python train.py --encoder_arch="resnet" --model="model that answers yes/no questions on an image's attributes" --dataset="photos of plants and fungi (iNaturalist)" --train_examples=90422 --image_size=24 --crop_scale_min=0.5 --horizontal_flip=true --translate=0.06 --questions_per_image=4 --encoder_norm="layernorm" --encoder_activation="silu" --encoder_depths=[7, 7] --encoder_kernel_size=3 --encoder_stem="deep" --encoder_avg_pool_shortcut=false --encoder_widths=[64, 96] --fusion="cross_attention" --fusion_encoder_width=128 --fusion_encoder_layers=6 --fusion_encoder_norm="rmsnorm" --fusion_encoder_norm_position="pre" --fusion_encoder_activation="gelu_tanh" --fusion_encoder_mlp_ratio=3 --fusion_encoder_head_dim=32 --fusion_encoder_fused_qkv=false --fusion_encoder_bias="none" --fusion_encoder_qk_norm=false --fusion_encoder_parallel_block=false --fusion_encoder_inner_norm=true --fusion_encoder_positions="rope" --fusion_encoder_cross_attention_every=1 --init="trunc_normal_002" --residual_init="none" --optimizer="adamw" --lr=0.0025 --beta1=0.95 --beta2=0.98 --eps=1e-08 --grad_clip=1.0 --magnitude_pruning=0.3 --steps=7600 --batch_size=256 --epochs=21.5 --lr_schedule="cosine" --final_lr_fraction=0 --warmup_steps=380 --weight_decay=0.2
Rows from block 8 of the image encoder, named by matrix and row number. Rows with one number belong to one channel. Each number is 500 + 25 x the weight over the matrix's rms, rounded and kept within 0 to 999. All counts start at 0. Numbers have three digits each.
# convs0: first 3x3 conv (encoder.blocks.8.convs.0.weight, 96x96x3x3), inputs 6-11, a 3x3 kernel for each
# convs1: second 3x3 conv (encoder.blocks.8.convs.1.weight, 96x96x3x3, transposed), outputs 6-11, a 3x3 kernel for each
convs0.0:483490500500483522500491479514491482500513500517516500461460465453454473459444465527500521500500513510514500488482500500500478500500500515535532520516500490513512
convs1.0:491488485489489489492487487485479484487482486492488486508516510516518518510517519493492488486480484487488491489492500491488500500489493483477482480476483481486476
convs0.1:500500500517511500500500500500510518513500500529510536533535533527532524515500500500477512486520500500514500500500486479500511490500511500514500500523526533500524
convs1.1:515514511511509512500512517510500507507514516516509510487489490478486479484481483509511516516514521520520515490500491487489500488500491500500510512500512511512508
convs0.2:517500521510488511511500513500511500500500486500500500529531524533532526526513534515500500500500511500500500500509509500500517486500500500487500510500511500482500
convs1.2:512517514510512507513519513514513513508513513508513511481474479484479477481483478513514514514517508512511515493500492500500500500500500515516517519516521515518513
convs0.3:477483509500469511500471483500490500484471472500500481516527500523526523511524533478483500464477481485480487509500483500480486500500484467450480460479469500463462
convs1.3:514518515508516514511510516526526530517524522519520520469471465468461463466467468528527523524529537527527527491491492500500490500500500521523523522523522523529523
convs0.4:500500500500525509500500534500484513513483512500489476468449436464477466469483462522544532534540518509515517500474487486464482500500489512535514510516511509515500
convs1.4:490487487484483482487481485483481482476478482478479484522519521521526520523523524500493491500500490488488493500490500500500493500500491492492490490487488500492488
convs0.5:510512510500511476500484474452438438440444432456441470584571568580578588569556567456471479442458435446457457500476479500486476500489500449432450426441436430447438
convs1.5:536541541543548544542545539553555555550552549543554544458463466460456464458464458543552543548551542548543540500500500500500500500514500555559556557563558557556549
convs0.6:471500489511500500500487477491500500500500487490461475437430438453425461466477449500500469500489490482492482500500511500500500500480500491500500500516522500500515
convs1.6:490493491485487489489488486485477477482478483487475479516519520517524516520521526490491486490486489492486491500500500500500500500500500489490491491488490492493491
convs0.7:514500500500511511500500516500516500500513524532511517474481470480486467486479479525525511536513525511526533500500500500515487486500500530535500542534543523531520
convs1.7:500500492500491489500500500480477482487486487500489488509511516512517515518513511486490490484476479487485489500500500500500500500500500485490488486476487488480490
convs0.8:489534500522529500522520500467471452442428438441425457567556567578578583579573572473473466457464455478462465517485474488491476513475500451464461464477454453461452
convs1.8:534537538542539535539528538552559553549553547540548547464467465456462459462466463544544540545546541534540538500500500500515517500521500555556549551561550549557548
convs0.9:500477479477491514500500500500500500522500500500500500446454447461465454466471472500520500515511500481500500471471484479471486479500479547523526508515528525514511
convs1.9:489488486482482492490481491485480486480482483480479480520515517523528526524516518500492500490500500500500493491500492492492500500500500484484487484482484487486478
convs0.10:563524555563509517531522517405417424410439444435428448593574597601577600587589593470454465456437463415438444465477489459476488490500478431416442381410425435409420
convs1.10:546544546549545543547547547556556558549553550549558546460459455456455459461456460551552549557556553543553550500500500516500520515525500561571571563577569558566565
convs0.11:491489491510500500500500511500500512511500500500482500471479459472478481477476486526524500516530500513500524500511500500512516515500500532528525532522525516537520
convs1.11:500492492486490488500491500476479476484481481489486483517525520527529527522515531478476481480475480482484480500500507500500500500500500487483483488473482488480483
convs0.12:500500500519500490500500500532510512522514511511524514469500489487500500511500500513525514520523530526525538500500478481471473491500489531526527532540528523534525
convs1.12:500500500500500500500500500484492490491500492500500500509510507500500500511508513500486491488488492481486491500500500500500500500500500490487500500491487500500491
convs0.13:500478473468463468486487490529500500512500500500500500453461441475451435457473465500524522511524517524514500500500500500487512500500486511515526514517518514521516
convs1.13:500500500500500500500490500476478477480481480492481485515525525517526523521520527475480477474471477474480480507508500500500500509500500500487500492484485491488490
convs0.14:500515500486476478475459500454482449486474485500479492514500542500500500478474481500488500480500500500500500464487481500500486514500500500481473500487500500500500
convs1.14:500500500500500500500500500500500500500500500500500500500500492490490491487485490500509513508510509510509508500500492500500500500500500500500500500511500508509513
convs0.15:500500500510512509500500512514492500500489474481508500500500479483490470500513500500517514491521500500500517500485487500486500515500500522536539523530523519517527
convs1.15:493500492500500491500492500481477481476481486488488500525520522522522523518521520483482481478474476480479482500500500500500500500500500487481486484481481488489491
convs0.16:500500489514500517491519500526527510530527500532500510439468500500500500500500500509500514513500500488511500526517531523543528517516534536500531539537521511526513
convs1.16:500493500500500500500500500500500500500500500500492500500500500500500500500511500500500500500500500500500500485486493487487490500493500500500500500500507490483500
convs0.17:476482488449469470472477485518500525514500515500468471454457450440486449485477473500520500536500500500500512479490478489480500482464479511510523534530516514500500
convs1.17:486487488490488486485490482500500485487486486479484484522523515521513521524523525485488500483485487485487488500491500500500492489488500484479482477475482487480476
convs0.18:500500500484500486483500500500490486500484491500500485474500500475483488500500500500515500523510500521500509481486485474500524480490491532512500524518500526508500
convs1.18:493500500500500490500492500500500500492483500491500500515512512515518514518514522492490500488486492492488490500500500500500500500493500500500500500500491500500500
convs0.19:500486500485500474500488500523514513500488514500466510448463468440460465463463464512518500500515525521500515500500518520517518500528500500500500500490491513500515
convs1.19:481486487488482491492489500493490482493478484485483485522522522519532526520524520478481476476477473478479474500500500500500492500500500492487483489482489485484500
convs0.20:483500500500500512488490511482471483458477464476500500537553580580583578566563556490489473487465468472485463500522500500500500511500500460472490464479489487479486
convs1.20:532540531536539534528533532541549538541544535539536534471471471468462464470469472542532535536533537536540536500500500500500500500515500536538541542547546542549538
convs0.21:463500500500500500489527500500487500500479500483500500453451448435464450480464478500528486500500500510520492500500483477479500500483480519534513511511500525500500
convs1.21:487487485490487492482490488474474473472480478483482480518517518516515515517523524500500500500493500500500500500500500488500492490500500485485490487479477500484485
convs0.22:500500477500515500523509512532528554522523500554546534488500487475477477485482487527519500519545522534536525537539521500513500532519500515533525554533524522525539
convs1.22:500500500500500500500500500482485485488485487500488489519521517512513519518521528481481480481481484489489488500500500500500500500500500492488488491492500500489500
convs0.23:482500473476480490483500514500525530500500500500517500485491461500500472500500487500500511509515500500500484483492500513489509488492500519500483500500514521513518
convs1.23:500500493500500500500500500488479485500489500500500500521514514518518520521516512486489489492488487492489489500500508500511500500500500492491500490485500500489492
convs0.24:486500489484500500509508500509500500500500513518509534500535500500500514500500482512516513500509519500500511500500514500500519511517525489483516500500500481516500
convs1.24:500509508510500500507500518500510511508500511512512509489483483477482486489485486510515507508500511510513511491500488492500489493500500500508509500515508510510509
convs0.25:500518500544517512500500519538526525534532551500528545500500500500500489500500500500526524500529512512517542500516527500500530490510500519518528514526526523539539
convs1.25:500500500500500500500500500490500500500500500500500500511508509500510516500500508500486490488491491489492491500500500500500500500500500500500500500500500500500500
convs0.26:500487511485500500460474476500478446490500491500513500478500511500500489489500500500475463475500474481481471485483475500500500500500500479500479487500484500509485
convs1.26:500500500500500500500500500500500500490500500500500489500500500500493500491491491509510510500512514508511509500500500500492500500500500500500500500500511511500500
convs0.27:500488471483500500500500500540544521514530548516517523500500473491490500500520500500500500518491500500513515488489521500516516500500500518511520500526511527520518
convs1.27:500492500500500500500500500482473481489500491500500492513519515514514519512515513485485488483486486488486485500515500500509508500500500500500500500500500500492500
convs0.28:491467486471474459450464458485482509500500500522523522544526549557543523500500500470465481454458476469473464512500500500500500520535530489477485472500474500500491
convs1.28:523519516520523525517525530522518518521525524525524522475477476471471474476474471531527527537537538529532530484490485491492500492492500523528527524533532520523520
convs0.29:500509500500491500479500500484479500468515500500500500461447459464446472476461465511516500500500500500500524464509478500481500473485500500484509500486500500500510
convs1.29:500489486488490500488488488488481483482480481483483485510518517521520515518526525491490500486492491487486493500500509500500500500500500488480487481487487491485486
convs0.30:488500484474488486491477500519523519527500519500516516483500474453500469485476484512500500511512513500519522500500500500529500500500500509532510528542515509513522
convs1.30:500500490500492489500490500471470475484486484492486487522512524521528521523521524490475488480482481489485480500500508500500500500500500490488490493489488483485500
convs0.31:500473500500474500490471484500516500530523512537519489452470462447472442449455459510537513530517519500500523500519518516535527509510534512514500536500512519512512
convs1.31:500491489487483485489487500479479477477476484479486483516520520519518516519519511490492500484487487492487487500500500500500490500491500482481482478481476475477481
convs0.32:487522489500500500478500488500500500515510508516500500474473473447461457457486472500500500489516522509518509478476485473467486485490475534529511519542513521513500
convs1.32:487489486484486487487487491478474482477481483477485484523523519522518522526523517492500500500500500500500507500500500500492500493492500488481484482484479486481488
convs0.33:500500510518528511514522500515525512520518517528527543484473500480500479462488470533531526516540525523518544508519526509500526517525512512500515545555535539528530
convs1.33:500500500500500500500500500484489493484483481486483480524524526519530523517528525476475477480474485485485479500500500500500500500500500486500486483485490485500500
convs0.34:500500500500508512489500500490492488500480485487500482547556563553550561556569570500466490500469477452468481491500466500483456500478500454446467453452423449456448
convs1.34:530535533529541545533530530547544547543553545540545535468468468468472469468468467543539536546548535534544533500500500512513500509518500545553543543550546539546539
convs0.35:468526519521500512521519510474470433472436451473429424600593594607607621603596627441464442439421447440434431500485471500476466500500500428438451440447432432448432
convs1.35:545549552549550548544554545560559556558557552545550543462455466457456454462457459558551557556559556553562555500519500517500522524530525570575569564569576565572568
convs0.36:481491479491500500490500509500525514519534531500533529500486486482500481500500512519490476529520500512519533509521532500534500483500500521537533514521500531518527
convs1.36:500500500500500500500500500480485486487500500490489492511515519512519519512517522500487487486487482486490488507500509509500509500500500500500493493500493500486500
convs0.37:514500500519489511523515509489479481463456473500461459551500537557500544559553574477464500474469479500469500500479500479464467476463482468458447466451431449437457
convs1.37:519519523519524519519524525534542531525538529522532530458466459457458455464460458532539523538542531534536532500500500500500500510500500535538546536545536535537535
convs0.38:500478500500482500477459475489468462500487478480515500500500522500500500500478500475476489480483464500500483500511500500510480500500519464500500489480510512474500
convs1.38:500500500500491500500500490500500500492492491491500500500500492500500493489486488509511500509513511500500507500500500500490500500500500500500500500500507500510500
convs0.39:489500469481500480500483486489500500500500500500485476451458476476466457457474485488500500511500483488511520491500491500500489485487478513512510500509500500500500
convs1.39:491489486493490487488486490481480479485474481483480486522517520525525520529527520500482500481487487500487488500492500500500500500500500493483482491485479482479487
convs0.40:491500500510500500517489500500509468500500482500478500508511509500479500500500514500515530523513517514527541500500482500500473483480481500500500508500500526519491
convs1.40:500500500500500500508500500500500500500500500500500500508500508515500508500500500500500493492485490491500485500500500500500500500500500500500500500500500508500500
convs0.41:500500500491500500500510512519500500508500500500500509450487446466478438500484476500500500500500515509513500512484500491482511525511500537519535533522540515518511
convs1.41:500490500500493500500491500480477476484483483493489485524525518524519526515513522479479489483478477488482478500500500500500500500500500486482491481482481486482488
convs0.42:500500500500511500525511510516521547500500518518516517516515521519511500515523489491515514527517521524517514524522543529527515512510492513500500500513510529528513
convs1.42:500511509507511510507510513500507500500508514500500510490479487488490483488483489500500500500500500500500500500500500500500500500500500500510500500500500511507500
convs0.43:500500500478500517482490489478491500488500469511517500492500511510500466475463466517531532528517519510519527487487500500491500500500513530514511530534535537527536
convs1.43:500500500500500500500500500500493500500488488500500500516514515509510515513511512483488492487490489484491489500492500500500500500500500493500491491500488492493500
convs0.44:515511518512500483514523550521536536533536513523521500477500452482500462500489512522516535526519500535517528524524532500532500517525500518517527545541536538539528
convs1.44:492500500500500491500500500474477483492481487500493500520520519520522518510517513481482483480473477479476487500500500500500500500500500491486491485486490491486492
convs0.45:491500500500500500500500500528522511500522500527534526474461459481462469475474477524540528533515525539521531481513521500513489500500508530530525548530544542500549
convs1.45:500487492487487488491491490484479483489479485488488480510517515512517514510515517480481486482481486484477486500493500500490500500500500481475474477475471478475473
convs0.46:511500500516500515520513513500517500500489491512500500487465487488500469500482485516530500509527533521541531510500500523511472515510513480500500500500509500500516
convs1.46:491500490488500491488500500491486490500490500500500500510507509518500514516512514485480482485479482488481479500500508500500500500500500500500500500500493500500500
convs0.47:514500500489483500500500500471500500488500500500521539476481465452464482469469463514500500521519517500520510479476480485490488509500489500482492485500500489500508
convs1.47:491500493489500491490491491465474478488486488487493500517516518516513513512510510488500500500491500500500500507500500500500500500500500500500500500500500493500500
convs0.48:500488500510524513500490510530517547527541535513520541477500480490490500473481486500528514515511500500500500536554533522541533500529536528525524537548539538535528
convs1.48:500500500500500500500500500500489500487500486488488500515508514515514512516520524480485489486479483489485489500500500491492492500500500500488500500500492500491489
convs0.49:500519477481500500500516540517521521524529509514511500489483470500500478500519500516500500500522500500500517523500523517511517500500500532500500519511549500500500
convs1.49:500500500500500500500500500484481479491487488500488493520517517514515522514513518485487485481481487491485486509500500500500500510500500500500500500500493493486500
convs0.50:500500477487491492476489484491479482488500470509508500489500491500500500500500500500488485500482500500510472473467500480476509485476484535540530518524532531522528
convs1.50:500500500493488492500500500489488493493488488493492492508514517516519514518526514486488486485483486484488484500500500500500500500500500488490487490488489488493500
convs0.51:500489481463500474475470500470490476479500500500511500487480500470476456471472469500500491465500485500511489500478516508491500511528500481465477491489481483491465
convs1.51:500500500488500500500490500486487492482481480489488488513514512500518519509507500493500500500489500500500500500500500500488500500500493500500500489490500500500500
convs0.52:500500500529500500500500500485458466472461476470473475516523533500522534500534513474484500452469488471500472500487479500500482500500500449467440460465448479463462
convs1.52:510508513500515514514514511531529529517520519514518512467464468464463466467464462532534529530539527529521531487500500500500500500500500528524533536534530528529528
convs0.53:518500500500500500500500500500500490500500500492486500500500477488500471500500500521500500500511490500511500500500487486500491500509485500491520520500500500522500
convs1.53:500500500488500489500492490483490488489485493500489500511511500515510500508508508493491492500487487492489491500510500500500500500500500500500500486500500493500500
convs0.54:526500510513517500511500512500500500500500500509512500490487473462469479500476471500480509512500533518509511477500500491500500489500489509509513515500523512531519
convs1.54:486489485487480482490490484480468487484483486476479488522518521522524522521523512486485484485482481500490484500500500500500500500500500493487484493483491493488489
convs0.55:490512500500500514521522520549538544535500530532530530500485488511486500500500489500518519544536500544542541528550551517542515511524500510510500534535523538540543
convs1.55:500500500507500500500500500489500500500500500500500500509500500500510512515512516489487490489487492486487490500500500500500500508500507500500500500500500500500500
convs0.56:470486500486485479500484467500500522500500500477481477461475471451482467473473486514523485500484483491476500500473500491472479500477485518523531517528533511520500
convs1.56:500481490488489490488484492486488490487480487490489487523525522520523521524521519500492491492488500500487490500500500500490500487500500483483487488485483485483485
convs0.57:487491500509500500500478500491500500488500500500491478500500500500500474500514477510500513517511500500500500484480487488487474500470479516523521513518500512500528
convs1.57:500500500500500500500500500492489484479488500500500500515513515516516520515513507486480484482479472482482486500500500500500500500500500492491493488491492500484489
convs0.58:518500490500522500475500518500500488500521479500474500500486500484500500500500500491512500500519519500500523482485479500500476500475500500500500500532551526519513
convs1.58:500500500500500500500500500489500500490500489493492500513500500516510515508510508493493500492500493493500490500500500500500500512500500500500500500500500500500500
convs0.59:500500476500521476477500500500500483500474486488483500460458456454462454465467462500500500510500512500522500487472500500471476500477473517500521528519521509518534
convs1.59:489491487492486500489492491487486477476476474480476483500500508517500509509514500500500509500500500500500500491500500500500500492500491491490490490487489493500500
convs0.60:482488488479486478485500513528556536500520523500500521480485472500477487484500511500500510533515524526517522523535527525528516490512500500500500519518514512517527
convs1.60:500500500500500500500500500486487493500500500493500500510507513500515500507515512492493492491486490487489490500500500500500508500507500500500500500500500500500500
convs0.61:484488480500500486518500482447457483472474466473460478576567578563554573561552561454486484462450470469471457484475478473483477500500500462452461424435446448453479
convs1.61:536543539539547539547544537548552543545547545542542547462462460466456461461462459539549546538545548541550542500500500500518516511522500552560561555566552555562561
convs0.62:500488500500487500474442483492500482500500472474500500528543518531525531500500508500500500488485487491477500518500500500500500543527519468450467442468458472468471
convs1.62:521527526526528529524527523539541539535539534531534525476486481475478477475475476532531532536538535534527528500489492490500500500500500524528529530538527523528527
convs0.63:483500500500488485500490475471500470500484500500500486478477476451460459488474473490516500500509509518522500485500475500491490487476480500520519500516524520509539
convs1.63:492491487486484491492489492484489486487486481486490491516509510511513517508515518500500500500485492500500500500500500500500491491500500483483489486483482485483485
convs0.64:484500500509500509517500500531530510500500500511532535453480470470478462465485500530524523530538521517533536508500511500521516500515514526523516517521510529521517
convs1.64:487489484485485488500486485482479475477475478484482487521531522533524528527533533474470470477468473475472469500500500500500500500500500489487481485477485488479487
convs0.65:476481490481511509530510500478500500486470486445469491544559553576566563585591567500500500500471500472480467464474500500454484488456469468457483450479476500463468
convs1.65:525535526531538531523532531550547542534544534531538533463462466455469460475466470536539536537533539528534533500500500500523500500520515538543535543549547531542537
convs0.66:500515482500500500500491500500517519517521514518533515491488472473473485467473471500500500500500500511500512478481462515500500500500512512521508517522512517531513
convs1.66:500492500490500500500489500489488479492490493500491500520515522520521521516515520488484485489485486490484487493500500500488500493500500483482483483485484489483484
convs0.67:522510510500509500500500500468484486487487500500500509520533514508519509489500487500500485500513500489500500464479500483492510500527500515500500513500500500518500
convs1.67:500500500500500500500500492490489500500500493500500500517520513512513515512510508486481480485477486481483484500508500500500500500500500500500500492492500500500500
convs0.68:522508512487500487500500500468482475500500500500500500525520500487516500500500486500509500514526529512526500472473461500488500500486500500500488524519500525513531
convs1.68:500500500500500500500500500500490500500500500500500500514511509513508514513500500488485478487475479487486489500500500500500500500489500500493500500500491500500500
convs0.69:512517509482500526500479500460466500500500476500500500529510500466500491480468487500485500469476500487484500461474483487486500500500500481487500500500488500483500
convs1.69:500500500500500492492500489481486486488500485500500500522517518517511511510500500487488491490500500489488500500500507500500500500492491500500500500500500500500500
convs0.70:500500500500500500482509500473482463500467481478476472513500500500542500524516533478476465488477468471482485500483471500475483488500500483456449457475482464472458
convs1.70:507500510500510500511500510523518518508513500500507508479471473471476468475465472519521513517520526522519517500500500500500500500500500519523521520523524518520517
convs0.71:514500486486512500500500500508524500531527500519518518451455445465462482483476500500511500515500513516500519510500521516492500500511500530514519533513500528538500
convs1.71:500500491493493488500485491480474482486483487481483478522526522526528530524532530475467480473469474479476480500500500500500500508500500485483481487478481489481485
convs0.72:500500500487479485472500469451461460467475486500485472500500500489500500511481500500500500500500476509480500449451467500476509482485474481462476490469475488477500
convs1.72:500500492500500500500491500500500500500500500500500500485489487484485483490482483515509515500513509515500508500500500500500500500500500511512512513500516508509500
convs0.73:516500500511542509520509530531509528516521529500513518490500485500485480500500500529515525514523513525530526519511500500519516500500517544533555538534514517522539
convs1.73:500500500500500500500500500487486491484484485500485484511519515520521518515521524476478483481470477484476480500500500500500500500500500481491492479488488490491486
convs0.74:484500512482483476500483483500484500500479490500500500487500485480500481513500500500500510500500517500500500500500511500484500492500486510508500530512523512543515
convs1.74:500500500500500500500500500500492492492500485500500491515513514517514518514512512491487489479480479482481479500500500500500500500500500492486500500500492492500500
convs0.75:485510500490471489488488500471468464521516500500492500500500500469500500500485500508516516524500528500510500462467468500500484484500490500526500524500514529524511
convs1.75:500500500490500500500500500473475479492488491500493500512511510507511509507500500500500500490491500500500490500500500500500511500500492483487489486489486487490489
convs0.76:500490500511490500500500485518515514500500491500487500552557566549566567546565545492490500500486486486476486511512486500479490512514511474500491490483486490483481
convs1.76:533535528536538532531535536551543542539544536534542528465463466468463460470464464538539539543536536537540536500500492500500500500509500532538537541543540533545537
convs0.77:491490500481467491467452473500517491509500491529530525533556519520525522489488487474448456450458463469459454500500500517529511543545522468475500461469489500500483
convs1.77:512515517515509508514519510510500500500510511519514510490483492478478485479477486511512508521523523517525524484487483486483480486493488513511518508510512511518516
convs0.78:527528521529530523517515500453459449444456429453461456601600599590610615584567581446445474451454463460447464484479478481461474500484476445473465439458445439431447
convs1.78:550556547548550556542553552560559552554556552553555548466462456456455462461463455547552550551554555544548543500500500500524518517530530569572560567570572569562568
convs0.79:500500500500478500478460491474500491472471465484525482500486478475482500475470471486473500470467481479489459468475492485488500500524500500481464483469485500465478
convs1.79:490500491500491500490492491500500500488487487489485492500500508500509500500500500500493500500500500500492500492500500500500489500500500500484500500500500500500500
convs0.80:500500512511500500500514500500513522500500525516500500472458469510500500500500485510500521527516529512536526527543527510509500522511500500488500509511500500500500
convs1.80:500490500491492500500491491500500500500492500492489500512521521515519518515516526486488500487488488487484478500500500500500500500500500500500500500500500500500500
convs0.81:500490508487500491484492517491470466500490500477470464563539558553523568540571543492500500492486453482490472515500472500500489500500491470476455453449455468457447
convs1.81:531538532530538536528532533544549544542545545541543543466470467463466470462466465537536538534535537527532527493500500500500500500500500538542541541548547534536537
convs0.82:478482483485477482500489492500491486483500500491479484500500500489509500500500487512524516528500513508534543484484500489490500488479500500491523500500520523521514
convs1.82:500500500508500500509500500500500500500500500500500500510500500514508500508509511493493500492491500486500489500500500500500500500500500500500500500500500500500500
convs0.83:500509520517500521521500500464449458444422423427408449598605604631607610589589598448447456445449457458443424485488500490478478482490500428423441412422432431425425
convs1.83:545547547542551546549548550560567555554560556548557551466458460457465458462461459552550548550549548541548543500500500500521517527500522565572562572573567557563559
convs0.84:511532525543524500500516500500487485488509500500487489500511500500492468500500500531535515532524538531540528500500488500524522500500515537542550534529534539559521
convs1.84:500500500491493488500500489477477478491488493500490483521517527523522522516518516479478481486482482484479486500507500510500507500491500481481485489477481487477478
convs0.85:509500500484500500488500465472486467484479485500500500573585574545568553533544539480468478475477477476467475490488487513487500519519519468474439456438467458476472
convs1.85:531531532536534540530532532544552542540547538534540540467474475467464464460466469541549541542548543542547544500500500500500500500500500538544547546558546540542540
convs0.86:514500500477533491517521500509518526549511526522550500500500500483500483489513500523516535540523525527523551500500537500514536527529513550534526542536525544527526
convs1.86:500500500500500491500500500478479475500489500500487500516520524517521512516519510479478481481485483482485483500500500500500500500500500489491487491487487487490500
convs0.87:500484485481484492489486500485500500500500500500500525473468472473463490482441474500500512500500519500500500500457481500466486500500465513500487492512516511500500
convs1.87:491483487486486486491488500486484486488481483486484485521515522527524521521525523486490488483493482481484486500500500500500500500500500485476484484484477483480484
convs0.88:500500515500500481486500500474472490472449474481490500551586580567570566544552561467500487473453485467467479500500482478483500500500511491474461462455471476450485
convs1.88:534539532534539542529544537545534538547538541528540535469461464467459460467457459544542534541543543533540536500500500511516500500519500546551548552551553549546544
convs0.89:513500500500516510500500516525527538516527512510518535500523500489500527500500500509523500521513512531511526500523510500516500514500513500509500500509512500530515
convs1.89:500500500508509510510500507513508510500500500500500507489488485481484500489484488515500511507510517500515512492488488492500485500500500500500500500513500500500500
convs0.90:500500500476481500475517487528526536540500515527500500472465461475456460500488472513510518514500500514509524509500500510487500500488478528500524500544520500514500
convs1.90:500492500500492493500500490472480472483475485482480483522518527528524532523529529471478481479477475482468479500511500510500500500500500483482486484480481484486489
convs0.91:486464500471500476484509500500500500528533523533500512478487451462500471500512500510500510514522509516513510517526520487500515509490500500500509520500500517516500
convs1.91:500500500500500500500500500478481479491484490500489489513514521516519521513520516482481487479478483489490486500500500500508511500500508500500500500500500500490500
convs0.92:486500521500465500500500500485483451500477462468460456546569555554568582581572566469464482457462455464447449524516483518491500500515500484476438463472455467452460
convs1.92:535538528542544543539543540552555552549553544540546540468468466466466466470470465543544537542554550545549543500500493500500500500512500549557548555555561547558550
convs0.93:483488472475480485477500500515532526513529524508525514477469462481458448478500484500527527518509531513500530500500500511515489500500488535511534500526539500524528
convs1.93:500492500492500500500492500481471476484487485487481484516521523522525521520524522478481476475480475478474480500500500500500511500500508490490490486483485487485483
convs0.94:500510488477485483486486516500530538527529530500521524500500500500500486531514486500525488511500500545500500500500510513500500500500500512500517500500515536508526
convs1.94:500500508500500500500500493488487486500500500500500500500517520514515513514518511492500500486492500500491500510511509510510510510500500500500500500500500500500514
convs0.95:500491500515513500490515516528521538514521518517535527485500470500491488500513509500513500530517512530525521543538525520513500487485484527522531515527528541521536
convs1.95:500507500500500500500512500500500492500500500487500493500500500500500500507510500489488500486485488500491489500500500500500500507500500500500500500500500500500500