{
  "train_examples": 90422,
  "fusion": "cross_attention",
  "residual_init": "none",
  "lr": 0.0025,
  "batch_size": 256,
  "final_lr_fraction": 0
}
Rows from block 4 of the image encoder of a small model that answers yes/no questions on an image's attributes, named by matrix and row number. Rows with one number belong to one channel. Each number is 128 + 24 x the weight over its row's rms, rounded and kept within 0 to 255. All counts start at 0. Numbers have three digits each. After the name is the row's rms in percent of the matrix's.
After each channel's rows are labels from the 100 images, of 14848, where the channel reaches its highest value: "place" is the part of the image that holds the peak. Only what is clearly more common there than usual is listed. The data: photos of plants and fungi (iNaturalist).
# convs0: first 3x3 conv (encoder.blocks.4.convs.0.weight, 64x64x3x3, each kernel summed), inputs 0-63
# convs1: second 3x3 conv (encoder.blocks.4.convs.1.weight, 64x64x3x3, transposed, each kernel summed), outputs 0-63

convs0.51 080:135148096133091184100149137093134177093154113159148106110144157165162122123123124133151125145160145120150142164100151159111140166133103119126136123132099129145095149145160148091123123102156165
convs1.51 075:176178112125134093125133137130127102106128145131165122112199099096078120154118126137183129191145125123112137110123113116124130137156127124121133134126119129187159132131098164127112112123110129
place: bottom centre; bottom right

convs0.39 128:173159152160110144121156126122140155119152115158162113102162157152152115146122112134168124170160155115138161155125169158101142150156093135117162112116110130148109129159135171091111127114151162
convs1.39 135:173185135106091145105109161106119142131116095107151106110156089139145120116115103109179115172110129112136100140096122117114143162104117095115100110119150103169095119109144095115145131103105122
place: bottom right

convs0.0 120:130133093146091171116154099103131149100153107149155109096149113164158108140102105130137115112157138106145148154102156160087135153144100070110153106123108134133095135158148149100119106109136164
convs1.0 109:160137208095133114099122123129132171167118107107149109119138100123141081082135122128150135142087131135179118182095116117129168142116119142127117126130153116148098131099137128127156113117108117
place: bottom left

convs0.4 101:161157115162110153119159123126125169102153096140162102099154134137164121142125115134151125157165137111137153166077148161104131157149105113115163109108112131148094138160142177105121119100149153
convs1.4 110:176179160103123138102117153118128146142109089113155105080162097135150117107114112117184116170108119114144101149111124115121151166102106125119110122131130110164078121092121101123137116108108114
place: bottom right

convs0.55 130:167162128150100153112150116115134153109155100157161113101164136140163122154107095141171121165152147109154157156103157154102127154154101114104157111120113135161095136156143156106119113096143152
convs1.55 138:161188140097117119112107165121125147153107101113168118105164095139147103116116114111184120175100116104145109147097133100114148155111106122120100112121134111163093117100128102109149112101115109
place: bottom right

convs0.50 134:188191148148120163119158138124133154113159117145147127108177159157163134140127135133180128186149152119141145158124153164112131157149124149127149120130126129158121128163140154116123127111144159
convs1.50 123:174191099105115126116114186116122141120119108127171111111173108130144118125119123114201121186114108107135111122116135107122125155106111110117108121113119116172104118101134101108123110110114117
place: top right

convs0.13 075:137139109139095182092138123112146162103154111157133114092151124169161103143121109127143112124151144116135142167066157153105140155135104128138135117122122128136075140155160151104127103092133170
convs1.13 065:161164134130154086126131127121128096117131143137162130143173104107069118164114120137178127198137120142129155116132124089143127132153145123101154140129103130185156123132101155149102143113114126
place: top left; bottom left

convs0.60 101:154165121147092169104147115117132153105152093150145114099163159161164101129113108132159118154148162116132150167106158153104138161150094131114142114120118136157085141156154153107117112105143164
convs1.60 111:186184146106131106124119155118123139136133123127171137133198088117114096126112121125186129205118109146134112134109125102119136149128120122128110120131136111187129128108117119122135112120121116
place: top left

convs0.43 108:154174125136102181110148135100142161103160107147145118103162157163165123143123105124163123166157152122139146162108158161108139158143105142117148114128120131150083145146148145095120121116157167
convs1.43 107:184195136108130106116128159121131126115132116131173136119208107118115110130121120120203127210127117130126121126120131114131128149129120118118120128122116115177127124109122129122127119118120126
place: top right

convs0.3 124:129135109143096161099147091103131158100146095152149107104151122159152103144099094134142107130145167108154147157085152152097138154154101088111147108121104121126093143142150151099116095106138165
convs1.3 086:180155199100139097121119133138140140168118121127165129130158092122123067113119129128173135173104114142150138166107120105133167135138115146112104126123135133178099121114130132141147103117119113
place: bottom right; bottom centre

convs0.1 082:132136108149098172109145105116132162086144110151140115074140119167138101133098112122146117117151161114125148162086151171118134155139111106108150109130119127134082151158140152080124098097123160
convs1.1 090:172145178114143089098113115120140137146137132130159128121168069105090080118125133147183148179110113142162123155101116102122174135127129141113121136131142125181132125107147132131140112129115120
place: bottom left

convs0.8 130:186185143147118162117153145126137157114156114153138127106175151158160120141113121139180125180154159126133144158113158163108133162138118157127146121115127132161113143154136151111126126105149162
convs1.8 120:171196097102114125117119184128120131109114104126161108110176111136137113119121118117201121187121099115128108124126132100125123153115105111115111129119106118170115112092127107118120105117116121
place: top right

convs0.58 081:120136136093150108144125134137120100175102151107115140165125114107093146118141146124119135126097100154121096078171086091162113105107162146137103138128132120117180119092102099154134151157126090
convs1.58 040:153147024128098172125115155137111150082125120134100112099146145143166162103131137099168112148119123098092113102156131141120095145135136133124133129137118128133152113113155101128106129132137139
place: top right

convs0.25 139:175185124136103170099146138116133153111154109157146105104173151159161121132137110131172121174149144120140141159096154152108142159142108143127143121120129126168098145145151136113134118088145160
convs1.25 139:171190108106123117135121179117121130126124119131173130122204098114132120135107124121207119188122115126132107129127139101116120148127117110130098126120118125176125122105118113123122115134118108
place: top left

convs0.20 078:152158111135094186102143128106125165100159117151154111102168146175169124143124111133156126145157156124140145176091157156110138158146106131121143112113126137134095138148148156114131124120153174
convs1.20 077:179191115129137096140135161139137112108126131138164128131183097087092120143109127130187125197137116119123134114128132107130121143157127107121130122119108134192135118110099140123115121112118114
place: bottom left